A small image classifier, trained from scratch: 1.7M parameters, 49215 training examples.
Rows from block 4 of a small image classifier, named by matrix and row number. Rows with one number belong to one neuron. Each number is 128 + 32 x the weight over its row's rms, rounded and kept within 0 to 255. All counts start at 0.
After each neuron's rows are labels from the 100 images, of 14848, where the neuron reaches its highest value: "top examples" is what is common among them. Only what is clearly more common there than usual is listed. The data: retinal OCT scans (Kermany 2017). In brackets: how many of the 100, against the usual share in percent.
# fc1: MLP up (model.blocks.4.mlp.fc1.weight, 384x128), inputs 0-127
# fc2: MLP down (model.blocks.4.mlp.fc2.weight, 128x384, transposed), outputs 0-127

fc1.108 [ 33 150 120  71 188 132 125  76  87 161 106 104 115 119 101 111 159 150  87 126 155 133 154 125 121 103 107 157 120 189  97  88 121 160 166  92 105 114  97 139 116 154  98 103  95 185  70 117  99 143 143  64 192  96 136 176 117 161 114 121 126  84  88 129 146  96 154 100 128 128  88 139 105 145 132 152 153  93 114 116 165 148  71 171 136  83 142 128  99 171 138  89  74  91 184 136 123  77 139  98 156 125 143 108 118  89 183 155 154 161 139 119 108 138 140  95 161 122 130 159 110 148 215 110 130 111  94  56]
fc2.108 [142 117 166 147 125 163 155 112 162 101 142 106 112 115 176  89 137 123 140  89 131 146  91 149  74 111 120  85 126 124 150 126 162 167 121 109  89 106  86 123 128 129  90  96 131 183 181 137 110 169  80 161 195  50 104 131 129  98  53 134 134 150 104 145 169 127 150 168 118 122 171 125 140 129  95 129 143 157  73  99 105  99 157 144 115 113  96 132 199 205 136 120 121 111 127 178 154 104 104 163 106 102 105 181 171 122 135 109 210  66 116 163  98 106 104 130 114 115  68  77 108 128 181 174 163  83 164 157]
top examples: finding: drusen (65 vs 7.4)

fc1.164 [124  85 147 139 146 115 131 129 143 174 139  64 128 122 112 163 165 140  79  57 120 156  88 157 124 130 177 138 153  96 136 131 106 102 166  99 126  76 121 147 110 128 174 143 126  98 111 145 113 155 111  72 111 149 105 108 121 138 103 149  44  98 162 166 132 188 165 145 152 102 117  96 168 176 135 166 178 119  99 125 150 156 153 150 149 120  94  58 160 174 153  83  91 116 155 131 173 103  98 139 145 123 186 194 194 171 143 163 132  95 127 188 111 110 121  83  94 124 145 200 173 130 135 108 104  92  84 169]
fc2.164 [153 155 137 134 131 112 172 174 123  80 147 126 158 113 116 136 137 124 148 147 157 117 148 131 132 115  91 147 134  91  86 158  96  79 138 107 138 150 101  97 131 140 140  82 165 114  63  84 155 205 165 106  96 157 125 110 119 138  76 151 166 107 175  84 176  58 164 206  86  99 106  80 160 158 131 159 196 109 147  97 199 113 140 162 164 133 114 152 213 126 144 137  94  98 173  90 106 108  70 107 147  97  98 127  90  97 136 134 110 136 163 187  98 143 113  70  95 125  82 141 166 141 121 122 130 132 150 103]
top examples: finding: normal (96 vs 51.6)

fc1.127 [ 90 115  90  87 150 180  83 129 114 180 205 143  99 130 119 138 159 108 186 152 148 156  85 142  94 122 134 153 126 168 180 107 171 175 127 132 104 118 116 127  81 130 132 121 132 183 102 161 139 130 148  24 167  54  91 137 154  64 152 175  95 125 116  94 134 139 127  96 165  65 119 146 171 110 139  81 171 107  63 131 122 160 100 193 149 101 109 106 141 137 168  94 149 112 125 107 120 101 182 117 110 137 128 121 149 104 150 153 115  84  96 128 106  94 114  60 139 125 110 129 140 129 116 140 155 131  50 112]
fc2.127 [ 98 133 141 156 116 160 156 156 205 119 156 136 141 125 150 108 124 146 148  86  93 144 110 147 100 157 155  25 113 164 144 156 171 130 114 173 103 101 125 113  87 121 141 152 114 165  98 114  73 177 156 145 184 107 139 120 148 102  32  92 128 128 113 103 120 122 101 143 131 110 180 119 178 182 138 123 142  55  98 119 118 107 116 115  74 139 152  84  62 172 106 125 104 106 179 122  95 120 132 105 113 101 123 119 169 187  88 142 186 102 142 152 115 140 100 159 109 113  95 142 201 165 198 127 123 109 154 102]
top examples: finding: choroidal neovascularization (76 vs 29.3)

fc1.235 [121 124  57  85 134 122 133 163 108 145 126 112 152 127  80 137 129 128 127 145 130 152 112 151 167 139 121 136 174 155 162  79 107  91 138 114 111 163  83 118 108 106 151  73 194 124  56 111 155 122 116 116 138 144 153 131 106  92 108 125  85  92  69 120  95 121 107 135 133 109 131 136 119 140 134 124 166 105 189  49 171 158 136 138 118  73 134  99  95 112 145 130 128  86 123 139  59 134 164 134 206  87 152 207 138 143 151 192  67 134 109 178 110 113 175  96  81 107 105 206 132 134 125 120  94 159 171 192]
fc2.235 [141 122 102 137 130 143 137 105 100 128 135 106 153 137 164  90 104 135 107 102  97 114  91 141 113  96 138 111 125 123 157 110 131 172  85  94 117 115 102 140 107 100  83  98 135 166 146 152 114 115 102 150 178 111 127 151 113 124  48 120 134 144  65 105 155 129 126 120 164 113 255 137 135 105  64 135 133 147 102  82 138 169 116 130 130  86 140 103 161 213 161 146 146 138 114 162 179 111 130 107 152 125 125 152 131 120 134 137 175  79 130 127 118 111 135 116 134 154   0 105 104 141 157 163 139 117 147 161]
top examples: finding: normal (82 vs 51.6)

fc1.362 [162 140 140   8 135 163 102  91 127 151 187  88 153  91  40 130 199 103 132 134 158 150 112 130  51 131 139 126 162  95 137 130 151 115 151 105 127 129 128 152 108 140 157 131 123  90 155 172 162 187 182 135 143 130 101 105  84 143 137  94  31 170 155 153 107 123 174 156 142 157 130 139 114 128 115  69 159 180 158 123 100 140  99 109 127 140  92 118 156  95 100 134 107 145 144 117 132  75 116 129 157 159 104 138 146 155 124 109 169 109 158 130 141  63 144 114 163  84 113 144 119 200 155 101 118 114 156 165]
fc2.362 [127 147 119 106 145  68 147 114 142 159 118 109 139 136 131 133 134 116 115 139 155 147 152 152 122 157 104 141 116 116 138 136 139 134 133 132 114 174 131 154 145 133 139  84 139 128 137 154 144 115 120 151 127  94 115 135 140 150 253 144 112 137 126  88 130 129 170 132 136 104 187 146 165  92 125 113 112 255 143 134  79 148  95 159 149  94 142 155   3  74 114 142 124 117 107 127 108 162 118 178 107 116 110  82 108 100  99  78 118 120 129 130 121 137 141 143 116 132 185 138  25  84 103 123 135 124 123 123]
top examples: finding: diabetic macular edema (40 vs 11.7)

fc1.30 [113 154 116  99 169 138  99 113 113  93 136 151  75 191 156  28 125 126 176 133 118 179 121 102 137 107 122 153 123 200 122 152 196  87 195 158 101  83 132 137  83 157 102 139 109 132  56 152  92  65 127 105 146 119 151 144 115  98 114 131 132 142  79  78  96  86  82 130 117 135 118  99 102 111 149 110 139  92 135  91 143 166  63 142  89 122 155 137  77 131 179  94 103 150 125 127 168 117 122 125  77 143  93  94 126 104 141  96 167 165 131 115 108 136 148  38 106 117 121 132 127  87 181 127 125 130 148  71]
fc2.30 [150 177 140 146 154 121 181 127 123  83 129  90 131 108 144 135 166 130 115 186 141 114 164 118  98  84  53 135 150 105 110 164  73  91 160 122  87 160 140 188 126 153  97  77 149 105 178 132 153 125 139 143 127  92 130 124 113 143 146 135 188 171 107  91 200  92 152 157  97  98 130 129 183 139 105 178 121 145 117  82 103 105 159 165 154  95  87 185 117 125 132  95  90  94 156 126 133 122 112 172 181  65  80 130 102 114 152  99 185 135 139 175  61 108 146  88  89 134 144  76 116 151 120 158 208 135 139 133]
top examples: finding: diabetic macular edema (44 vs 11.7)

fc1.186 [ 65 146 111 106 159 220  71 144 159 215 134 122 120 126 121 146 150 104 149 139 146 148 122 157 157 161 123 165 106 175 115 178 134 132  92  79 109 113 124 110 177 141 114  93 126 106 138 164 152  52 132 129 121  66 157 185  67 117 155  81  99 144 150 102  70 127 179 103 173 114 132 134  68  85 128 166 145 185 101 142  98 159 123 125 120 141  49  77 128 154 157 117 127 128  88  87 118 102 120  88 103 151 163 127 135 103  94 111 126  94 127 207 122 121 158 151 152 132 144 156 146 157 134 143 160 160 128  96]
fc2.186 [143 119 124 113  94 148 128 139 175 147 115 140  79 129 129 160 121 128 122 120 107 128 119 119 166 123 123 138 177 153 177 145 140 119  95 128 143  82 114  93  92 118 114 131  87 151 108 137  87 146 146 146 140 121 144 127 167 151  50 162 109 141 151 163 122 150 117  99 147 147 255 116  94 148 114 101 105  26 148 116 170 144 130 111 105 125 109 109  70 160  95 120 126 116 142 145 128 110 149  59 171 136 132 159 100 144 124 172  88 142 148 134 133 129 120 127 146 124  11 134 143 112 159 102  85 114 121 103]
top examples: finding: choroidal neovascularization (88 vs 29.3)

fc1.86 [120 137  81  65 144 145 105 130  82 140 104  79 145 133  75 141 156 160 136 112 155  82 180 109 158 149  74 168  93 156  96  86 138 176 110 112 125 133  88 135 129  91 144 104  93  99  65 113  91 145 106  98 117 126 128 196  89 134 146 142 111  49  91 185 110  66 132 145 154  81 122 134 110 114 148 108 136  99 125  55 146 193 108 137  88  85 134 120 124 178 113  97 143  49 133 121 106 128  88  99 145 107 130 121 108 143 145 168 199 140 144 176 105 100 119  95 100  83 139 180 118 127 189 160 126 156 109 146]
fc2.86 [155 106 117 105 129 190  97 111 122 137 112 132 100 148 178  85 150 144 113  56 104 112  80 163 126 114 139  87  84 126 155 127 165 140  86 150  96 102 137  98 116 123  70 120 108 177 109 160 149 137  91 151 142 107 161 159 163  71  64  96 110 156  95 182 164 166 109 119 150 113 185 113 112 132  91 118 125 108  90  99 152 114  95  93  82 143 109 130 142 192 165 111 116 144 118 150 162 135 147  36 141 152 138 190 172 102 120 161 151  74 140 119 127 125 101 126 169 143  59  42 116 112 149 139 113  72 171 163]
top examples: finding: diabetic macular edema (61 vs 11.7)

fc1.346 [156 154  89 165 123 137 148 153 163 125 206 121 128  45 160 103 131 167  94 100 136 141 140  69 155 102 168 128 164 169 145 120 200 120 126 118 147 124 110 124 155 142  90  90 165 122 133  29 150  94 180 117  93 114  99 136 162 111 133 173 118  84 105 102 176 135 114  69 111 129 128 128 146 168 115 119 131 124  69 144 104 122 110 181  91 107  82 144 171 151 145  79 140 131 111 130 114  82  69 154 194  51 127 147 102 163 157 118  81 156 144 157 121 146 147 153 152 146 126 132 126 176 131 182 171 152 169 120]
fc2.346 [128  83 180 101  88 158 116  89 113 123 110 155 144 122  99  96 144 127 176 132 131  80 112  94 132 118 158 102 114 106 112 123 112 116 123 154 143 130 157 100 161 100 171 181 174 124 106  84 109 129 135  64  66 167 146  89 157 111 215  77 101  70 143 144 137 124 127 120  87 163 173 118 135 167 159 121 126 255 128 171 108 122  96  97 124 160  93 107  68  80 120 118 122 153 125 149 153 170 130  97  92 157 114 126 156 115 111 169 138 134  93 143 161 143 177 188 168 116 162  94 121 151 136 144  82 181 146 135]
top examples: finding: diabetic macular edema (78 vs 11.7)

fc1.141 [ 64 144 164 116 134  75 150 122 125 116 115 133  97 140 136 143 184 113 150  96 121 165 129  78 130  92  83 102 103 102  58 171 113 185 135  79  61 166 101 217 159 111  93 118 135  87 191 102  91  40  99 101 113 126 163 133  95 136 101 108 113 107 128 167 150  95 124 143 156 117 138  96 118  90 138 132 180  98 155 120 194 138 135 162 123  54 135 118 129 147 177 116 110 161 114 127 136 152  94  58 128 147 158  99 103 133 183 142 125 142 161 130 105 126 111 133  98  57 140 116 153 113 154 120  61 122 138 136]
fc2.141 [141 157 124 134 104  82 156 133  96 157 101 144 160  90 129 104 145 114 100  93  81 103 125 177 125 158 153 145 132  78 164 151 145 124 128 175 108 196 108  93 152 139 161 110 123  92  82 149 140 168 163 140 106 110 171 137 151 125 209 141  97 129  96 102 142 153 158 104 145 104  25 184 121  98 187  94 117 155 144 114  91 134 104  93 109  91 138 141 203  49 112 136 114  99 119 107 130 171 131 137  93 145 122  96 143 110  89 110 168 123 129 162 118 174 142 198 136 167 216 110  75 152 162 139  91 149 135 120]
top examples: finding: drusen (27 vs 7.4)

fc1.268 [145 134 143 133  77 126 100 147 104 123 167 132 170 126 144  64 166 173 132 111  77 126  92 170 111 129 156 136 110 157  83 111 126 131 134 136 141 151  74 222 189 112 130 147 134 165  60 145  95  64 113 140 166 133 182 115 120 126 116 148  96  99 133 114 186 125 119 186 112 135 120  83 149  95 128 145 135 107 114 113 110 145 105 170 114  45 128 118 156 142  92  89 105 127 122  85 173 130  93  80 179 139 123  80 125 144 157 160 217 140 123 104 112 109  40 124 127  81 132 159 128 137 146 141 134 204 138 158]
fc2.268 [ 90 126 160  83  93 106 108  66  90 123 137 156 152 145  81 124  98 114 176  78 171 169 138 134 145 172 157 105 118 121  74  51 113 169 143  83 148 119 112  95 156  59 174 120 189 152 174  78 125 140 137 102 122 155  82 123 141 157 133 127 140  72  95 120 122  92 100 132 144 123 125 126 189 144 112 150 143 230 171 128  53 126  96 115 146 115 148  68 142 181 157 186 130 195  88 126 136 139 100 127 100 185 119 141 100 162 133 110 125 139 110 152 156 124 135 148 154 122 143 116 143 118  98 161 168 172 138 116]
top examples: finding: diabetic macular edema (39 vs 11.7)

fc1.26 [170 117  84 102 111 106 102  73 102  88 113 174  92  97 125 139 145 151 109 129 106 147 153 148 153 106 134 105 143 131  88  91 164 132 108 118 135 115 163 205  97 104 178 180 110 173 110 146  75  86 149 160 167 137 187 116  94 151 172 113  96 151 140 109  70 166 159 173 141  76  86 151  67  92 127 190 121  91 124 152 124 114  73 166 100 189  89 157 133 119 115 111  97  90 109  83 126 104 102 106 145 157 109 175 158 141 174 172 183 146  90  78 133 173 116 122 139 115 175 133  95 142 137 154 165 124 150 188]
fc2.26 [124 131 137 127 146 173 115 194  89 122 133 146 134 109 114 150 135 103 128 118 112  91 145  96 113 104 149  97 111 129 122 125 122 122 120 130 139  99 126  95 111 148 117 184 142 153 137 139 141 147 115 113 148 131 128 149 133 147 164 110 141 111 125 174 120 120 136 150 131 161 100 139  88 133 128 103 133 194 132 164 124 106 173 116 121 164 141 100   0 182 115 127 101 134 122 150 121 106 138 117 101 122 147 137 140 124 156 139 119 117 119 143 115 106 108  80 110  98 232 157 168 126 170 143  97  66  86 154]
top examples: finding: diabetic macular edema (32 vs 11.7)

fc1.31 [132 189 151 140  99 189 156 124 144 118 123 154 155 136 129 141 114 209 111 105 115  93  83 180 148 155 184 115 110 125 137 140 145 154 106 123 138 158 108 131 140 136 106  95 135 129 100 125 130  90 121 135 112 165 182 126 127  91  72 145 107 123  95 143 169 130 117 140  93 196 114 175  88  85 146 136 118 193 116 146 173 141 183 131  86  75  84 158  82 124  80 149 157 120 156 133  70 148 135  61 118 128 177  93  87 182 100 103  94  56 139 140 138 108 108 143  51 149 125 130 208 162  85 158 102 153 152 130]
fc2.31 [130 133 135 144 118 123 129 126 134 104 136 130 130 119 134 131 125 122 130 151 138 131 139 122 136 134 115 144 131 123 113 134 111 120 147 110 136  99 121 144 130 129 134 112 141 125 137 116 137 123 134 139 121 138 100 122 115 119 104 134 153 127 124 119 158  98 129 137 112 125   0 126 131 129  59 154 148  51 133 109 121 119 148 144 134 102 109 114 255 130 146 133 141 125 127 133 138 119 114 156 141 125 125 124 107 126 155 110 130 157 122 145 111 122 130 121 109 139 242 121 147 135 119 125 149 149 138 121]
top examples: finding: normal (87 vs 51.6)

fc1.139 [162 159 108  95 140  91 140 112 135  92  84  26 135 147 119  94 122 101  54 113 123 131 117  95 133 113 145 142 144  80  84 186 183 171 162  78  88 164  64 128 121  79  98 130 192  97 162 124 135  79  95 112 137 131 176 107 148 168 101  89  85  73  97 123 197 102 184 134  89 158 151 142 141 137 113 118 147 163  95 131 155 131 115 116 163  53 138  97 104 102 145 140 171 160 120 133 121 116 133 123 157 152 156 140 102 126 134 100 166 136 184 134 104  99 135 157 192 179 135 106 112 135 160 132  74 134 158 114]
fc2.139 [148 131 171 138 129 128 172 138 162 114 129 166 156  87 101 129 162 162 161 109  84 123 119 125 138 164 113 144 147  90 112 144 119  77 151 117 110  99 118  83 123 153 159 152 139 120  57  82 116 151 184 121  96 144 137  62 128 145 235 160 111 105 161  71 121  98 148 120  82 141  57  88 130 141 139 147 154 218 135 109 148  55 164 111 108 136  93 137  28  83 150 107 108 108 148 148 120 136 131 127  98 143 133 104 136 151 149 178 115 151 140 171 118 164 114 143 109 125 232 153 134 152 135 124 113 138 114 127]
top examples: finding: diabetic macular edema (77 vs 11.7)

fc1.358 [ 58 125 130 109 175 147 125 180 149 129 140 129 156 166 106  78 137 137 155  95 143 149 127 163 158  87 156 126 151 127 124  77 127  52 120  89 164 121 147 114  91 109 130 129 132 126 118 138  93 107 125 147  89  79 194 164 107 150 121 104 118 192 112 163 141 127 167 160 112 133 136  70 138 104 139  84 129 126 126 123  81 175 164  82  63 112 115  76 134 214  99  97 129 137 111  93  63 119 139  70 134 115 177 106 104 156 126 133  92 138 191 191  82 115 112  97 135 112 113 133 138 115 171 129 222 116 165 100]
fc2.358 [125 146  93 110 137 113  95 125 113 163 136 121 129 151 143 152  94 140  91 126 104 113 143 149 153 149 141 121  98 147 155 125 137 124 117 130 146 126 131 150 107  89 109 122 110 131 150 158 141 108 137 132 129 115 134 134 125 120  52 105 115 127  98 130 118 169 109  91 171 131 255 147 139 103  89 117  91 146 135 105 125 139  95 112 117 121 168 133 124 159 109 143 151 165  79 135 120 143 142 124 133 138 161 123 122 134 100 114 118 117 103 126 165 121 120 129 166 125   0 131 113 105 152 123 102  92 112 130]
top examples: finding: choroidal neovascularization (99 vs 29.3)

fc1.312 [ 92 156 147 107 121 199  93 136 153 177 136  91 173 133 119 132 124 124 172  82 126 191  85 112 106 179  72 166  83 134 113 153 117 173 135 153 173  70 141 117 143 105 147 148 112  98 136 129 174 154 135 146  97  61  63  84 120 107 117 144 103 123 156 111 133 147 110 140 144 129 185 118 144 150 155 156 160 172 117 109 113 121  87 173 159 167  56 101 131 199 135 169  92  96 101 104 123 109 103 169 110 110  68 130  93 122 117  76 166 137 162 156 162 165 149 142 148 151  70 169 144 107 201 116 134  97 124  84]
fc2.312 [152 110 166 103  90 148  95 142  88 120  91 110 111 122 102 183 141  78 111  95 139 126 140 126 144 100 147 129  78 157 149 124 150 124 123 141 179  94 154  93 153 124 142 146 140  98 139 174 142 133  61  99  96 118 150 165 198  77  20  79 121 124 156 190 148 130 113 126 125 146 234 133  88 108 122  84 130  91 123 131 153 179 113 109 123 123 110 112 173 139 130 142 160 134  91 109 158 121 147 101 145 123 148 126 121 107 130 168  96 133 115 105 135 140 175 136 155 127   0 125 168 130 139  93 103 102 146 126]
top examples: finding: choroidal neovascularization (82 vs 29.3)

fc1.91 [117 160  76  97 166 134 132 144 127 104 101 159 119 194 116 153  88 190 120 114 160 128  79 140  49 114 159 172  81 116 116  95 165 136 101 124 143 165 120 163  64 149 157 152 119 142 148 178 155 158 142  87 159 107 142 116  54 114 124 161 135 134 144 112 120  74 115  34 100 135 131 121 133 127 101 130 129 142 189 125 147 163 173 169 100 127 115 181 113 130 107 169 118 131 110 183  65 150 184 143  48 203 179 124 114 167 136 125 128 121 146  78 104 137 158 136 132 159 115 120 127 141 142 108 127 154 177 164]
fc2.91 [169 113 158 111 113 113 135  80 119 116 110 157 146 122  78 163 160 147 150 158 129 127 148 113 141 107 104 142 120 123  71 130  92 134 121  96 142  98 102 130 150 120 154 151 141 114 191 100 174  91 168 104  81 176  93 116 130 149 205  98 117 106 142 134 152  94 158 100  74 158  28  84 138 126  49 137 119 199 168 157 117 124 106 122 152 142 113 123 183 112 136 109 203 134  79 140 173 165 117 143 120 136 117 105  78 100 145 107 106 144 122 100 128 163 163 110 133 161 254 135 120 120  88 149 116 163 142 153]
top examples: finding: diabetic macular edema (89 vs 11.7)

fc1.104 [110 187  63 103 160 115  77 138  86  99 153 145 138 125  82 131 148 125 111  84 140  95 135  94  91 139  83 150 125 142 101 139 195 151 125 187 143 101 153  87  69 105 185 151  92 147 106 140 116 129 149  65 120 124 162 179 126  72  65 131  54 117 119 103 108 116 155  95 139 156 148  96 108 106 151  63 123 177  86  83 131 131 127  93 113 108  78 114 127 132 113 150 163  81 158 132 108 110 148 116  84 150  84 131 161 159 118  87 166 103 127 123 134 179 135  53 158  85 119 151 182 108 134 204 143 112 125 124]
fc2.104 [125  83 159  90  82 125  94  77 147 157 131 174 138 144  87 138 132 180 161  76 112 124 101 134 137 175 167  86  72  94  91 104 128 135 141 122 144 116 120  95 170  87 162 148 159 118  99  70 135 135 183  78  64 156 109  86 134  70 136 105  76  50 165 105 100 143 125 113 111 151 168  92 142 150 114 137 136 183 148 156 110 130 111  83 103 191 136  92 136 138 148 132 141 181  96 154 127 188 123 113  83 179 177 107 151 113 119 126  86 124  81 126 199 170 135 146 166 134 167 109 156 146  96 131  90 138 151 165]
top examples: finding: diabetic macular edema (59 vs 11.7)

fc1.382 [170 122  71 119 180 114  83 118 107  92 175 115 121 119 108  87 116 125  97 147 149 147 135 145 155 108  84 152 133 166 123 135 220 140 163 179  80  99 177 118 125 128  71  73 110 120 135 147 152  88 152  63 174 124  99 113  95 102 121 118 110 133 115  83  87  76  79 107 151 114  88  64 161 145  84 116 172 131  95 122 129 142 100 120 135 164 130  95 118 151 150  91  94 144  94 107 197 103  82  89 144  76 129 157 156 110 144  96 100 163 133 171  40  63 108 153 123 144 126 116 123 152 153 124 158 113  81 105]
fc2.382 [105 140 146 159 128 159 131 121 170 116 127 113 101 113 135 131 124  87 134 146 133 154 133  90 146  97 134 103 136 148 157 129 153 140 146 154 166  89 161 138 132 112 162 168 115  99 136 125  35 119 113 129 115 126 144 109 145 143  30  81 136 135 144 138 147 121  90 128  91 130 255 136 149 173 115 125 112 125 101 138 105 139 125 120 109 135  81 115 186 111 116 134 128 121 162  96 116  99 127 128 133 111 121 123 141 142 164 129 160 177 112 131 120 129 144 151 123  99   0 127 165 195 104  89 132 143 117 111]
top examples: finding: diabetic macular edema (63 vs 11.7)